{
  "model": "image classifier",
  "dataset": "capsule endoscopy frames (Kvasir-Capsule)",
  "train_examples": 42238,
  "image_size": 96,
  "crop_scale_min": 0.7,
  "horizontal_flip": true,
  "color_jitter": 0.1,
  "targets": ["finding"],
  "num_classes": 11,
  "arch": "preact_resnet",
  "norm": "batchnorm",
  "hidden_act": "elu",
  "depths": [4, 7, 4],
  "kernel_size": 3,
  "stem": "deep",
  "avg_pool_shortcut": true,
  "widths": [64, 112, 192],
  "mixing": "mixup",
  "loss": "cross_entropy",
  "init": "kaiming_normal",
  "residual_init": "none",
  "optimizer": "muon",
  "muon_scale": "spectral",
  "learning_rate": 0.025,
  "momentum": 0.9,
  "nesterov": true,
  "orthogonalizer": "polar_express",
  "adamw_lr_other_params": 0.0027,
  "max_steps": 19200,
  "batch_size": 64,
  "epochs": 29.1,
  "lr_schedule": "wsd",
  "decay_fraction": 0.4,
  "final_lr_fraction": 0,
  "warmup_steps": 380,
  "weight_decay": 0.004,
  "adamw_weight_decay_other_params": 0.05
}
Rows from block 5, named by matrix and row number. Rows with one number belong to one channel. Each number is 128 + 24 x the weight over its row's rms, rounded and kept within 0 to 255. All counts start at 0. After the name is the row's rms in percent of the matrix's.
# convs0: first 3x3 conv (model.blocks.5.convs.0.weight, 112x112x3x3), inputs 70-83, a 3x3 kernel for each
# convs1: second 3x3 conv (model.blocks.5.convs.1.weight, 112x112x3x3, transposed), outputs 70-83, a 3x3 kernel for each
convs0.34 094 [125 121 162 131 109 157 126 115 137  89  85  77 117 127 121  99 103  96  97 151 120  95 119 117 119 142 114 118 145 102 131 144 123 133 119 148 130 114 109 116  72 102 172 123 154 142 129 131 123 138 125 120 121 100 111 124 132 136 154 158 141  91 116 108 119  79 134 123 112 121  85 108 120 137 144 154 121 124 118 124 148 143 137 139 144 118 107 156 132 141 146 136 134 155 144 130 161 152 130  92 118 135 141 146  83 118  98  65 114 128 132 103 145 165 100 119  99 162 137 156 146 124 135 149 136 167]
convs1.34 089 [130 129 126 137 154 139 185 150 142 159 137 152 160 164 154 136 130  83 123 114 107 118 101 131 138 151 154 132 108 149 145 126 125 144 107  99 153 144 149 124 105 129 111  98  95 131 152 141 138 118 144 128 146 126 115 102 143 103 150 107 123 160 106 142 142 154 111 154 144  92 155 134 147 167 163 117 155 123  97 113 110 169 121 110 132 116 164 102 125 117 116 120 134 125 131 161 141 182 173 137 112 110 153 157 129 144 155 107 117 126  77 127 156 133 107 148 159  88 105 125 125 118 162 131 119 132]
convs0.35 099 [126 128 108 124 115  95 153 141 118 152 139 151 153 148 149 140 141 161 140 122 150 125 134 137 115 143 112 138 110  86 134 123 100 112 118 102 147 126 120 114 102 137 127 159 170 139 152 162 148 153 127 100  95 110 129 142 152 125 135 124 121 140 131  76 123 108 135 125 124 150 112 141  98 114  92  86 115 146 126 113 158 128 143 141 117 144 122 132 109 127 142 137 138 143 147 144 130 116 118 175 207 171 187 171 169 133 106 100 116  91 100 131 107 134 114 138 135 120 113 127 118  98 139 113 118 122]
convs1.35 105 [163 160 109 101 111 103 172 159 132 121 130 135 138 141 174 152 155 127 175 162 162 155 137 125  96  89 136 124 162 161  98 118 136 121 105 114 139 138 129 112 122 158  74 110 116 137 147 132 106 128 115  92  98 117 140 100 121 128 133 156 136 163 120 186 140 124 155 145 144 139 149 131 159 137 175 157 157 135 140 109 109 145 132 120  91 127 155  76 163 117 113  96 110 115  69  95  94  92 147 147 132 114 124 120 127 118 138 115 120 135 147 137 130 146 144 137 133 127 133 138 128 132 127 127 146 141]
convs0.36 103 [127 145 139 109  89 121 140 111 102 138 102 111 111 131 121 128 128 126 130 139 156 121 188 167 109 132 142  93 131  96  82 129 151  97 106 128 173 177 132 188 134 132 159 126 141 129 150 153 135 144 134 149 139 153 151 183 179 123 108 132  97 108 139 121 123 133 140 142 135 155 114  66 112 111 119 103  77  98 149 134 145 144 126 140 144 127 154 139 147 147 110 156 169  90 104 139 134 104 106 128 117  52 101 178 109  52 126 160  67  85  76 127 136 124 114 111  94  99 157 177  81  97 122  86  71 110]
convs1.36 093 [143 180 195 183 161 179 124 157 130 106  95 111 117 128 132 117 129 112 104  92 116 127 147 165 157 165 172 142 119  98 152 116  99 168 179 165 131 130 142  88 136 178 103 150 183 160 130 139 164 118 147 168 173 177 108 126 106 114 127 131 120 135 118 119 122 156 146 146 142 144 126  83 135 120 123 134 102 118 165 140 169 154 123 124 129 120 131 132  88  96  97  81  82 192 141  79 182 156  94 114 166 139 117 175 172 104 111 156 152 110 147 147 136 145 149 148 125 152 131 116 160 113  95 154 121 113]
convs0.37 102 [112 114 151 143 125 125 133 144 133  92 123 150  92  98 146 144 144 152 158 118 144 140 108  99 147 128 141 133 126 126 151 132 125 155 135 141 131 127 109 150 143 117 144 140 102 132 122 106 143 127 103 121 136 134 108 130 109 109 130 138 119 118 138 191 174 129 162 122 110 152  78  80 122 118 143 120 117 156 152 129 118 138 126 159 108 144 154 137 176 129 107 132 139 103 139 143 130 151 180 146 105  96 145 126 119 176 167 128 138 156 147 133 137 145 155 142 134 126 144 192  94 133 196 126 131 184]
convs1.37 094 [143 132 109 159 151 129 114 111 117 127 127 151 138 126 124 100 119 141 126 105 104 130 116 124 142 135 136 120 135 154  98 105 146 111 117 126 140 155 151 138 145 161 121 123 163 157 134 130 153 151 156 122 157 157 146 103  68 123  97 127 121 118 137 149 131 157 135 141 160 146 171 154 172 126 105  99 117 125 118 110 109 123 150 140 115 159 149 133 130 130 139 130 132 172 157 150 188 175 205 124 121 111 122 111 110 154 114  97 155 132 117 158 134  93 126 141 102 136 134 109 149 126 110 129 119 123]
convs0.38 103 [132 119 155 148 163 153 145 168 148 192 185 188 144 140 159 131 121 149 128 100 149 120 149 119 149 164 106 111 107 118 109  99  92 146 153 143 136 134 144 179 200 209 154 170 160 128 131 145 164 146 156 157 128 129 120 108 129 151 153 145 129 118 128 128 122 138 138  79 114 134 113 104 174 147 158 161 127 100 147 167 139 101  81  83 115  68  86  83 101 117 105  79  93 123 110 114 134 153 116 160 176 138  97 123 135  65  82 181 138 181 160 128 158 129 128 132 119 106 103 129  72  62  73  98  89  76]
convs1.38 104 [151 153 149 130 117 111 100 123 105 119  91 111 116  83  96 138 121 107 136 131 119 181 148 160 164 119 133 154 151 192 121 118 152 141 158 144 151  91 108 105 127 110  97 119 139  88 122 134  92 116 125  90 113 106 138 112 134  63 116 131  81 162 129 114 169 150 120 142 118  84  91 106 141 129  94 110 110  92 121  96  76 105 129 133 122 108 170  94 107 165 146 137 128  86 103  75  86  80  97  96 108 110 151 162 139 121 138 115 143 160 163 142 151 119 135 134 135 129 126 133 112 107 129 101 112 127]
convs0.39 105 [ 97 110 128 130 130 151 130 144 143 101 112 107 135 116 129 112 121 136 119 146  97 149 136 180 127  97 118 143 149 133 122 108 118 136 133 120 114 189 189 122 115 128 155 100 121 120 138 150 109 136 151 107 130 128 101 126 152 107 111 119 143 142 143 173 108 131 121 101  91 128  94 104  73  82 103 112 109 112 187 191 169 122 128 122 138 101 113 124  97 134 134 118 107  98  94 124 109 121 151 132 212 147  99 121 178 160 126 166 127  92 111 119 125 111 132 161 120 114 140 103 111 145 149 117 104 131]
convs1.39 103 [165 166 137 139 111 109 153 136 116  85  73  84 100 120 145 140 151 144 126 106 132 137 118 102 111 129 124 105 145 172  90 116 131 114 140 137 126 123 133 143 121 118 122 111  96 118 119 125  95 129 158 106 111 139 114 175 127 124 128 107 134 122 115 112 115  81 113  98  71 105 104  80 128 149 168 135 158 130 136 133 137 136 130 144 145 121 158 122 117 126 133 133 125 125 135 114 113 122 103 110  98 109 171 154 111 127 174 148 164 158 159 162 161 157 113 106 127 135 124 128 104 135 150 110 149 173]
convs0.40 092 [147 158 176 151 173 176 100 113 135  95 122 132 102 113 117 122 126 127 119 146 121  95 123 127 155 112 119  98 108 107 153 147 135 186 148 128 177 169 138 157 158 108 113 121 115 132 132 161 137 119 135 116 119 139 168 147 130 159 132 130 140 144 116 170 179 141 105 113 128 126  79  67 110 152 104 116 134 132 132 157 132 127 155 146 159 146 129 142 150 147 123  97 125 189 167 124 113 127 108 165 130 104 111 112 126 128 102 120 149 109  83 137 138 133 129 100 114  65  66 132 116 109 129 133 157 130]
convs1.40 087 [111  80  54 161 123 120 188 133 102 112 134 130 113 108 112  88  98 114 161 115 135 151 102 116 154 113 134 145 148 193 142 139 148  94  90 120 114  97 119 130 104 154 133 124 115 129  95 143  97 103 119  86 131 140 158 119 121 146 105  91 122 105 143 128 128 119 132 132 141 129 124 117  82 118 163  75  91 113 104 101 121 145 155 118 106 136 116 137 127  77 172 134 163 144 151 165  91 117 123 100 117 148 135 136 120 121 123 130 151 145 128 122 128 123 132 135 127 107 108 101 117 118 123 104 111 142]
convs0.41 104 [152 154 113 146 120 127 138 103 124  99 128 121 161 127  91 123 102 107 149 112  98 136 117 124 141 107 182  95 121 156  83 152 141 113 126 124 156 138 100 129 148 127 141 147 156 150 121 131 106  99 131  97 103 118 129 125 144  97 139 103 107 178 112 122 110 110 129 144  93 153 142 122 112 147 183 126 176 149 147 133 102 131 116 144 143 127 108 136  91 139  91 113 138 120  93 141 148 118 122 128 134 127 132 123 108 164 116  78 110  98 109 134 132 124 150 151 133 124 139 144 176 136 119 177 117 150]
convs1.41 087 [128 139 166 146 129 119 134 137 130 113 113 150 106 147 162  84 100  96 154 138 179 110 131 174 116 132 165 125 117 136 144 140 182 116 144 205 127 113 140 127 140 125 127 159 129 126 119 102 150 106 138 159 115 155  60 139 108  88 162 149 155 145  84 129  98  78 114  94 100 112 116 112 139 125 138 120 120 118 117 145 148 117 130 176 107 166 140 118 109 120 190 143 138 180 158 151 151 137 145 124 136 151 116 139 139 122 108 160 116 130  91 137 129 139 146 168 125 133 134 117 108 111 120  90  98  99]
convs0.42 090 [113 156 179  94 107 155 133 114 135 145 121 112 126 142 105 122 160 163 126 160 112 124 187 124 119 172  92 143  98 141 126 145 146 145 147 146 117 108 158 129 108 153 149  86 131  86  98  70 112 103  75 106 128 119 131 161 161 132 143 144 113 134 141  91 119 109 121 152 100  92 129 107 161 132 134 118 131 174 126  80  98 118 116 119 125 136 116 136 133 153 101 112 103 119 110 105 152 148 133 103  91 134 162 115 145 137 150 151 142 145 147 116  98 111 103  95 114 107 103  89  93 122 131 111 107  89]
convs1.42 091 [116  93  44 151 122 132 167 143 159 142 153 151 126 127 144 129  95  76 133  87 103 126 123 112 127 112 122 156 128 154 149 109 117  97  90 105 107 112 140 132 100 141 116  65  85 112 120 120 131 134 141 133 114  91 157 143 154  94 128 162  87 141 141 128 163 191 109 135 160  72 131  94 144 120 126 125  99 122 133 107 135 142  96 152 126 120 157 128 117 125 131 153 131 109 156 132  84 127 115  97  75 132 119  82 103 129 170 130 100 118 112 104 132 136 131 115 119 158 136 149 148 135 145 155 157 179]
convs0.43 094 [131 134 112 132 101 112 148 140 123 136 127  90 163 138 114 133 122 103 136 113 116 128 130  98 105  93  68 123 149 127 166 145 107 130 109  78 140 123 142 114  94 103 123 147 168 163 115  87 112 110 119 142 184 147 108 120 150 104 137 146 190 165 158  64  95 131  62 122 121 191 152 104 118 146 122 143 132 130 180 189 179 148 149 146 135 115 117  89 123 165 180 144 115 164 123 110 172 141 134 122 138 132 114 125 117 129  96 110 139 142 117 150 120 126 139 105 141  85 111 142 149 149 117 178 173 157]
convs1.43 091 [132 157 120 121 141 142 122 152 169 162 151 171 129 131 146 146 109 127 108 134 144 109 158 174 134 148 149 106 127 151 105 119 160 154 146 134 106 122 130 131 127 128 154 124 120 107 106  94 128 137 132 150 163 150 108 140 126 132 130 105 116  65 105 133 155 129 149 164 150 150 167 150 139 104 102 130  94  93 118 105 116 142 106 152 111 134 152  98 117 108  71  66  75  90  94 106  99 136 133 153 140 128 119 132 124 120 131 111 145 141 136 116 138 135 114 128 124  79  83 109  78  96 121  79  86  87]
convs0.44 103 [106 103  98 116 119 130 121 133 153 148 132 119 127 140 130 163 155 124 122 118  98 159 162 155 147 168 160 138 150 152 136 141 147 101 101  84 150 154 138  99 106 135  85 135 166 132 129 136  96 103 103 117 124 118 143 164 156 121 119 141 143 121 106 146 170 156 130 113 133 124 139 119 136 105  94 110 114 109 130 158 136 136 136 127 104 124 110 104 106 113 174 168 147 125 130 120 139 131 108  92  75 103 140 165 138  98 104 166 155 142 119 167 147 118 137 143 125 123 119  98 160 162  99 153 174 112]
convs1.44 093 [169 154 152 152 145 126 140 159 137  74  68  82 106 132 141 134 148 143 135  82 123 148 124  98 118 109 103 148 135 116 130 151 173  97 115 109  60 116  92 125 122 116 144 166 105 112 103 121 120 127 142 128 126 125 112 139 123 122 118 101 134 106  85 144 128 101 130 114 104 121 103 103 122 107 111 149 121  80 170 112 103 114 125 145 108 142 165 102 128 137 112 142 130  55  89 100 101 132 137 140 122 104 187 158 121 159 151 150 152 159 123 138 122  87 110 106  78 123 129 137 138 143 182 117 136 163]
convs0.45 094 [148 138 119 126 116 114  89  97 130  57 115 139 115 108 110 120 106 124  98 130 165 119 130 170 138 128 142 106 142 158 147 149 145 108 124 150 116 161 134 140 154 138 134 170 176 152 157 141  98 136 109 116 134 120 155 160  99 132 124 101 125 138 127  67  73 119 133 127 128 126 125 138 122 144 110 168 200 151 122 120 121 124 137 129 118 137 138 108 157 139 168 147 136 140 130 133 123 101 121 167 130 102 132 146  80 114 138 116 119 120 104 146 141 114 122 125 164 118 152  98 131 173 138  97  96 106]
convs1.45 095 [121 138 134 120 148 161  90 143 156 133 133 132 153 144 131 148 118  96 133 125 125 140 107 149 125  89 115 148 131  76 152 132 118 129 127 149 134 115 128 139 102  97  87  91 134 116  98 115 116 126 133 109 115 124 111 124 126 105 109  93 115 107  95 136 168 167 131 175 135 145 155 126 135 154 152 135 151 163 137 141 144 156 158 116 134 137 114 134 130 155 149 134 109 189 163 121 146 121 101  93 134 104 101 128 121  78 107 121 111  92  72 139 139 116 157 159 163 143 135 129 119 113 126 107 100 133]
convs0.46 097 [143 135 106 110 143 124 131 120 132 163 141 146 169 111  76 114 112  92 196 142 110 122 155  97  95 125 149 131 122 131 168 182 141 108 161 149 123 131 115  92 159 110 163 113 129 106 125 132 113 111 142  99 106 118 150 117 113 140 108 114 141 121 135 124 151 103 123 168 137 109 111 120 156 149 139 128 122 131  97 116 141 145 117  99 142 113 135 126 122 129 153 141 139 140 145 128  94 102  99 132 109 168 143  97 176 160 103 147 136  99 113 123  89  92 111 133 107  98 101 131 132 126 129 111 131 144]
convs1.46 093 [ 97 134  96 104 138 121 145 156 150 159 148 154 140 153 177 165 151 156 123 131 134 114 137  92 117 144 108 168 142 174 159 119 147 121  98 143 143 153 179 117 143 154 149 143 135 125 105 138 161 169 148 132 148 154 136  99 109 119  85 102 127 143 136 123 133 107 158 143 122 164 141 101 142 153 146 157 150 128 100 129 131 126 140 130 158  96  98 124  97 101 120 147 126 139 156 120 138 173 142  98 105  99 131 103 127 140 116 124 116 164 163 134 153 150 123 122 156 155 157 151 149 139 141 140 112 110]
convs0.47 103 [140 120 121 120 140 143 107 116 123 127 105 142 131  73  99 115  96 114 105  75 110 111 113 150 117 172 117 115 115 133 103  97 111  98 109 122 175 166  96 160 144 106 143  95  87 121 134 147 124 141 110 152 128 116 128 128 120 129 134 117 141 113 131 125 123 108 148 133 126 116 108 141 119 106  84 122 127 110 115 127 116 154 114 114 124 118 122 133 146 114 128 128 143 122 118 132 121 121 134 126 137 127 114 134 100  82 123 107 139 156 160 138 149 146 136 173 165 175 161 132 176 150 119 150 131 107]
convs1.47 108 [152 160 141 167 147 129 152 142  99 154 155 159 121 117 147 116 160 165 147 110 116 139 148 158 148 154 171 133 113 124 118 129 125  85 110 100 108 106 124 102 110 170  98 133 164 135 112  91 139 127 127 132 111 125 121 107 115  91 123 119 123 177 168 187 181 139 175 150 144 137 149 140 141 134 139 131 125 118 120 136 115 119 110 124 119 133 131  64 140 108 175 148 152 127 117 138 127 125 159 147 115 147 121 132 143 144 133 134 124 139 124 128 120 110 122 126 119 120 111 120 153 123 133 154 139 146]
convs0.48 097 [150 133 131 162 108  94 156 115  95 124 109 119 145 121 113 102 104 109 131 134 136  93 124 100 126 154 138 129  85  91 150 133 134 177 152 147 149  94 139 117  95 145 104  68 111 132 115  92 153 121 135 125 124 135 119 127 126 135 103 123 114  92 136 103  75 126 113 108 160  91 121 153 107 180 189 107 145 153 113 124 133 145 129 120 138 115 107 131 111 137 109  86  92 152 123  91 148 122  89 143 129 107 159 134  93 178 199 199 110 120 160 121 120 131 129 116 141 139 138 154 122 134 155 132 127 124]
convs1.48 090 [ 97 114 122  79 129 134  70 118 117 148 148 140 123 125 126 120 114 137 100 137 121 104 109 126  95 138 144 189 165 162 142 132 165 111  86 136 125 115 125 135  98 100 114 102 118 119 132 147 100 118 123 134 108  85 164 101 105 126 101 136  74 100 153 138 162 128 128 134 142 152 113 148 161 149  90 159 151 167 177 101 115 136  68 117 131  75 141 123 147 187 117 128 126 140 141 134 141 152 121 150 157 139 109 115 128 101  95  97 120  88 123 137 109 126 157 135 165 118 120 155 128 136 160 148 132 155]
convs0.49 094 [117 117 139 124 118 110 128 114 115 145 119 136 113 127 129 126 108 119 177 150 138 160 143 139 132 125  94 151 126  97  97 133 112 128 161 136 151 164 168 135 121 187 105 117 147  96  92 140 112 119 128 113  91  99 105 120 124 126 132 144 124 115 153 147 161 156 130 161 167 102 119 179 137 181 154  93 137 159 130 132 132 108 134 146 106 131 143 114 121 142  72 123 128  82 117 167 136 138 154 125 144 102 180 179 115 127 169 118 155 146 142 158 150 150 157 166 146 116 112 127 110 122 150 143 136 140]
convs1.49 091 [115 100 104 147 121 105 139 130 137 158 169 131 107 131 149 105 108 122  75  92  93 101 112  96 126 132  90 196 118  82 178 143 100 129 160 139 149 147 145 112 128 128 117 116 135 110 101 118 122 121 137 105 140 131 140 120 144  97  97 120 117  86 142 152 129  82 127 131  96 115 139 142 137 121  95 151 124  97 158 155 157  99 132 142 126 131 142 123 158 144 150 131 125 122 147 155 132 149 191 106 165 167  94 100 160 157  98  85 112 115 135 118 104 127 127 152  97  98  88  89  90 125 130 108 169 177]
convs0.50 094 [127 136 157 142 122 129 147 144 134 164 160 122 113 126 132 112 154 158 123 122 119 106 109 100 146 106 115 138 141 132 116 114  82  89  96  91 110 132 110 158 159 108 135 136 127 122 109 135 176 127 128 136 128 119 133 120 145 141 155 120 117 134 111  94 132 125 108 101 108 116 128 167 151 107 109 116  93  96  92 108 112 158 131 135 145 132 135 132 139 181 132 149 141 102 119 150 105 119  99  97  97 110 133 131 107 140 131  79 150 132 108 133 130 115 127 141 133 108 123 179 125 120 161 121 129 140]
convs1.50 090 [171 158 150 170 159 153 103 100 129 112 105 137 142 131 127 130 139 135 156 124 121 164 158 150 129 132 146 107  94  96  95 115 101 105  81  82 143 123 120 107 127 164 111 126 144 142 146 123 133 130 134 178 160 162 133 149 145 127 116 129 138 140 136 146 149 145 126 142 156 151 140 159 129 105 124 132 124 140 137 153 142  89 145 150 135 145 150 110 131 116 134 132 169 122 156 171 135 145 144 113 148 186 116 132 169 153 151 144 182 162 157 152 158 134 132 128 112  80 105  94  98  95  94 105 115 116]
convs0.51 100 [132 136 173 133 143 203 111 121 185 127 111 131 131 126 116 164 161 136 149 138 117 151 120 138 108 130 134 114 123 148 114  94 110 101 121 121 138 145 149 143 160 144 149 152 130 122  97 110 117 125 117  99 106 104  93  93 104 107 129 132 127 123  96 160  81  45 121 108  60 166 144 109 146 143  93 147 126 117 173 145 133 103 149 139 136 145 133 144 147 182 154 130 127 126 104  99 138 137 111 125 152 170  96 125 165 166 129 191 120 111 135  87  87 129  97 116 133 123 147 145 121 105  84 150 138 106]
convs1.51 095 [ 92 104 118 134 118 133 112 115 127 122 153 127 140 169 145 142 137 111 131 128 140 128 135 174 145 153 164  77 118  97 104 135 117 139 172 154 171 172 141 143 131 100 114 103  81 132 126 137 162 130 149 175 176 191 148 122 131 193 130 131 136 121 121 169 140 128 157 151 140 142 160 140  91 131 145  84 133 139 131 143 174 158 128  87 126 125 106 123 113 127 118 103 109  96  96  95  96  85 113 124 133 143 115 126 124 126 131 129  82  95 103 122 124 146 125 136 158 144 166 167 126 122 132 126 101  96]
convs0.52 094 [121 123 152 107 123 136 101 115  98  76 109 113  97 115 133 132 150 140 102 119 145 123 128 136 113 126 104 134 127 102 134 121 145 118 130 114 102 115 137 120 112 121 127 124 143 171 145  95 107 126 131 137 159 111 122 148 154 153 135  94 177 159 135 103  93 159  56  76  85 158 118  79 143 163 145 137 116 138 217 191 151 135 139 118 114  89 105 132 147 130 107 112  94  87 117 150 130 117 121 163 162 153 162 122 142 116 149 186 113 110 119 128 129 116 131 103  65 164 169 141 152 112  87 104  91  64]
convs1.52 091 [ 85  92  95 119 137  81  74 106 116 160 164 123 153 104 104  97  98  88 145 180 144 191 139 119 121  77  75 134 101 104 108 150 154 158 153 172 121  94 100 125 112 122 161 171 152 136 118  91  95 110  98 146 141 163  99 141 136 126 144 152 117 113 136  87  91 136 147 162 156 173 157 147 160 139 120  82  72 102 127  98  97 130 156 105 152 133 120 165  94 111 154 164 157 120  98 114 134 134 152 150 167 185 111 102 145 118  85  90 113 139 159 115 136 142 150 125 121 115 124 108 115 124 136  88  89 123]
convs0.53 096 [118 155 136 135 150 135 136 121 128 122 152 139 111 143 131 153 158 115 115 187 132 135 191  76 108 159  76 140 148 153 130 158 136 125 152 130 113 143 124 183 131 119 151 123 178 121 108 136 131 136 138 148 134 140 122 132 123 123 130 144 125 106 144  77  91 107  74 128 111 132 139  99 120 114 101 111 109 111 126 116 138 126 133 112 113 165 102 127 140  97 132 128 127 107 135 118  96 107  88 100 111 129 118 135 142 156 110 131  95 144  89 125 147  89 135  97  91  87 121 109  77 105 133 135 130 123]
convs1.53 096 [ 80  67  79 125 113 129 146 139 162 131 140 108 148 140 131 158 105 125 103 119 146 152 144 151 196 154 138 199 139 154 141 126 144 136 113 137 176 149 112 137 119  99  49  95 111 132 174 167 129 142 140  97 121 119 145 120 115 149 114 125 164 144 141 118 165 178 124 179 179 144 147 154 143 128 118 156 129 103 129 116 132 109 139 155  85 120 114 126  97 153 112 127 113 139 135 137 124 142 130  81 141 130 114 123 126 149 117 115 157 153 124 142 131 132 172 155 119 146 166 169 136 139 142 122 155 149]
convs0.54 090 [144 127 147 122  85 102 149 123 120  74  82 100 128 137 146 149 127 135 146 137 117 165 126  96 124 104 162 124 100 120 172 139 116 163 122  95 163 144 184 133  94  85 158 131  95 146 167 160 127 109 131 120 107  97 164 117  97 147  87  67 159 138  97 120 144 173 105 130 143 100 118 145 106  95 104 141 114  72 120 120 115 141 162 148 154 149 113 141 134 114 113 120 138 118  99 124 136 128 129 145 138  95 143 117 152 150 142 185 118  89 131 168 139 147 170 132 133 138 111 133 151 147 149 161 185 196]
convs1.54 081 [107 104  78 122 126  98 130 138  99 152 151 152 134 115 119  80  94  84 135 131 121 131 154 102 101 146 103 150 129 150 155 133 132 151 140 148  86  97 103 135 159 155 152 165 143 122 134 111 117 106 114 135 121  91 109 104 116 140 104 118 127  91 110 117 152 125 156 161 141 150 125 134 164 131 113  87 101  80 124 126 117 128 111 132 126 116 130 159 146 110 106 125  96 115 114  90 146 169 159 174 111 121 189 158 117 127 134 150 180 158 161 177 138 153 137 104 118 151 139 140 134 145 154  81 100 128]
convs0.55 095 [107 109  98 119  99 100 127 102  97 130 103 117 141 143 137 140 161 154  88 112 152 129 128 169 123 108 138 121 143 113 137 128 110 144 145 120 145 109 128 150 142 134 144 165 142 162 159 148 148 141 139 123 150 147 134 137 161 120 147 155 144 140 148 170 102  86 166 117 134 146 155 148 159 151 142 161 159 134 125 155 117 159 127 105 162 127 132 135 107 119 108 124 142 101 127 124  98 166 165 152 160 162 197 134 108 192  88 108 112 124 158 116 129 130 108 104 130 109 112 126 100 108 134  75  86 136]
convs1.55 101 [120 103 107 112 110  96 116 134 109 125 137 131 119 154 159 109 136 146 125 137 117 132 143 108 122 147 117 182 183 188 146 141 170 101  98 137  87 104 128  84 127 155  88 126 173 152 157 145 139 131 129 131 125  89 150 117 145 132 119 138 129 154 158 165 129  98 149  87  89 127  68  97 141 113 129 152 124 149 124 125 125 166 172 176 163 163 156 137 129 117 165 134 119 153 127 120 137 135 119 116 122 133 110  91 106 112  98  89 109  88  97 119 106 103 154 142 117 150 147 144 144 126 137 161 138 157]
convs0.56 092 [122 133 146 149 131 151 143 121 129 158 106 129 134 114 136 111 109  73 203 167 185 119 149 148  57 117 109 153  93 124 147 128 130 157 130 127 131 133 108 158 121 117 141 151 139 116  98 126 119  94 160 164 135 169 120 102 132 106  99 105 128 139 107 125 125 125 115 118 122  90 105 128 148 123 137 148 137 108 146 142 151 138 102 115 115 125 106 153 149 141 129 147 147 114 153 123 109 127 118  96 129 125 168 137  93 183 104 123 154 160 167 160 141 145 133 100 116 132 113 142 100 115 122 138 153 121]
convs1.56 095 [100 112 129 142 135 149 122 111 124 117 111 121 165 157 158 152 163 184 106 125 161  85 123 138 156 138 148 177 186 183 165 139 158 200 149 162 185 156 127 104 101  91  90 113 100 127 102 110 161 126 121 165 143 112 135 124 122 142 126 126  99  79 108 159 180 154 199 158 125 190 147 113 129 128 136 115 127 145  95 133 142 126 159 156 126 118  91 157 112 139 136 107 110 132 111 130 117 138 139 117 128 154 139 150 189  94 115 147 107 130 146 112 143 150 142 141 132 162 139 126 142 134 116 122 121 122]
convs0.57 099 [144 137 133 134 130 115 135 120 103 156 153 138 106 114 102 109  86  96 127 132 109 125  86 135 138  78 156  85 100  86  99 131 116 128 115 103 158 147 171 157 119 157 150 124 124 126 107 149 139 114 116 190 137 109 114 118  96 147  91 108 193 173 129 118 121 103 134 169 133 116 112 103 175 168 115 135 181 149 119  99 105 152 131 137 137 109 141 148 117 113  94 120 146 104 131 127 139 114 104  67  76 130 163 114 119 162 149 151 146 152 141 109 112 114 117 119 108 100  78 105 122  98 111 125 127 135]
convs1.57 092 [120 144  94 138 154 157 119 124 136  99 107 111 139 137 118 139 125 103 127 148 105 129 131  92 105 137 123 111 159 145 102 118 116 105 100  96 102 114 131 109 137 161 130 103  82 115 111 165 129 143 147 102 132 112 136 123 149  83 133 155 104 176 131 116  96  97 101 112 110 129 113 117  87  79  81 108  89  71 172 174 131 124 123 110 134 135 166 174 146 125 157 144  95 147 154 113 138 134 121 155 127 178 151 135 166 162 149  79 129 133 125 121 129 132 153 137 143 145 144 162 135 106 122  97 103  91]
convs0.58 097 [162 148 136 155 166 180 139 135 139 152 156 144 116 139 156 175 165 143 136 122 109 152 139 130 148  98 137 123 116 106 164 140 109 138 128 121 115 157 159 103 124 125 128 116 110 124 120 110  93 110 107 112 142 178 124 131 101  96 101  90 142 176 150 131 156 157 176 137 132  94 109 168 170 128 109 109 150 151 101  78 105 134 130 127 131 138 133 158 143 106 137 140 129 144 144 113 140 112 116 146 148 105  99 110 136 122 125  92 125 141 142 136 130 149 112 104  98 105 114 101 176 184 130 185 148 123]
convs1.58 116 [128 129 121 133 132 129 123 128 131  68 112 114  91  94  87  99 111  93 118  95 124 135 140 117 146 140 140 135 140 135 143 150 179 128 115 113 126 118 126 171 126 136 141 136 120 105 124 127 113 102 139  97  76  91 140 139 131 140 109 150  73  89 125 154 167 147 109 141 161 121 128 128  93  98 115 119  93  77  89 127 143 117 110 160 126 137 152 123 128 146 133 141 146 127 145 150 130 114 106 112 125 125 162 163 107 156 167  96  75 105  93  97 142 132 136 145 112  87 142 149 118 145 152  89 111 114]
convs0.59 090 [129 150 148 139 155 163 157 165 143 144 128 141 137 116 127 100 140 135 113  89  92 114 143 133 112 143 162 113 115  94 112 135 105 130 129 138 110  82 101  81  49  75 124  88  93 101 129 125  84  88 172  92 113 142 155 124 147 149 156 147 137 153 164 103  63  60 110 113  82 135 133 140 127 138 128 117 127 127 113 111 148 144 125 137 147 111 119 136 105 140  94  90  94  88  90  85  88  95 119 112 174 176 104 164 125 144 161 113 105  79 115 129 111 131  89  95 114  87 100 144  80 114 138  97 114 106]
convs1.59 081 [ 99  86  89 134 144 116 120 156 157 186 164 123 150 135  99 147 128  87 123 131 126 119 111 137 113  98 119 146 116 154 130 106 133 153 103 103 166 152 146 114 160 130 119 135 103 138 144 144 172 150 136 116 142 116 126 131 156 118 143 146 136 123 106 127 144 175 145 150 149 152 142 140 171 150 152 171 169 145 158 165 149  93 149 128 146 149 109 146 134 149 129 150 160 111 130 143 128 149 156  99  70  91 167 145 102 149 133  96  82 113 135 134 119 133 203 139 136 146 136 134 133 119 118 141 123 121]
convs0.60 114 [128 118 117 146 154 155 158 155 150 137 134 102 154 151 121 166 150 127 150 140 147 133 139 130 110 116  90 116 108 121 116  86  96 149 142 116 115 142 161 141 173 157 150 143 135 122 111 123 126 112 130 102  89  99 134 132 142 135 126 137 105 123 138 140 140 179 117 127 160 120 140 122 111  87 117 118 120 132 133 152 166 150 143 141 156 140 152 153 156 163 108 109 106 137 111  99 135 129 153 138 114 100 127  84  73  99  84  61 111  83  85 141 113 110 147 137 121 131 144 103 111 103  73 122  90  85]
convs1.60 124 [134 119 121 138 126 112 127 137 148  88 103 102 186 177 145 173 204 199 123 115 136 127 123 111 136 165 152 118 134 132 115 109 113 141 142 119 120 121  94 131 116 100 145 134  99 119 130 122 150 147 146 143 136 157 130 106 113 125 101 113 134 111 114 110 127 106 122 127  96 130 114  87 118 126 127 119 121 136 138 120 132 102 131 109 129 118 103 116 102  97 117 141 146 139 154 168  95 106 124 130  96 104 140  91  86 128 107  83 107 112 115 119 137 144 132 137 159 163 131 132 133 123 141 150 132 154]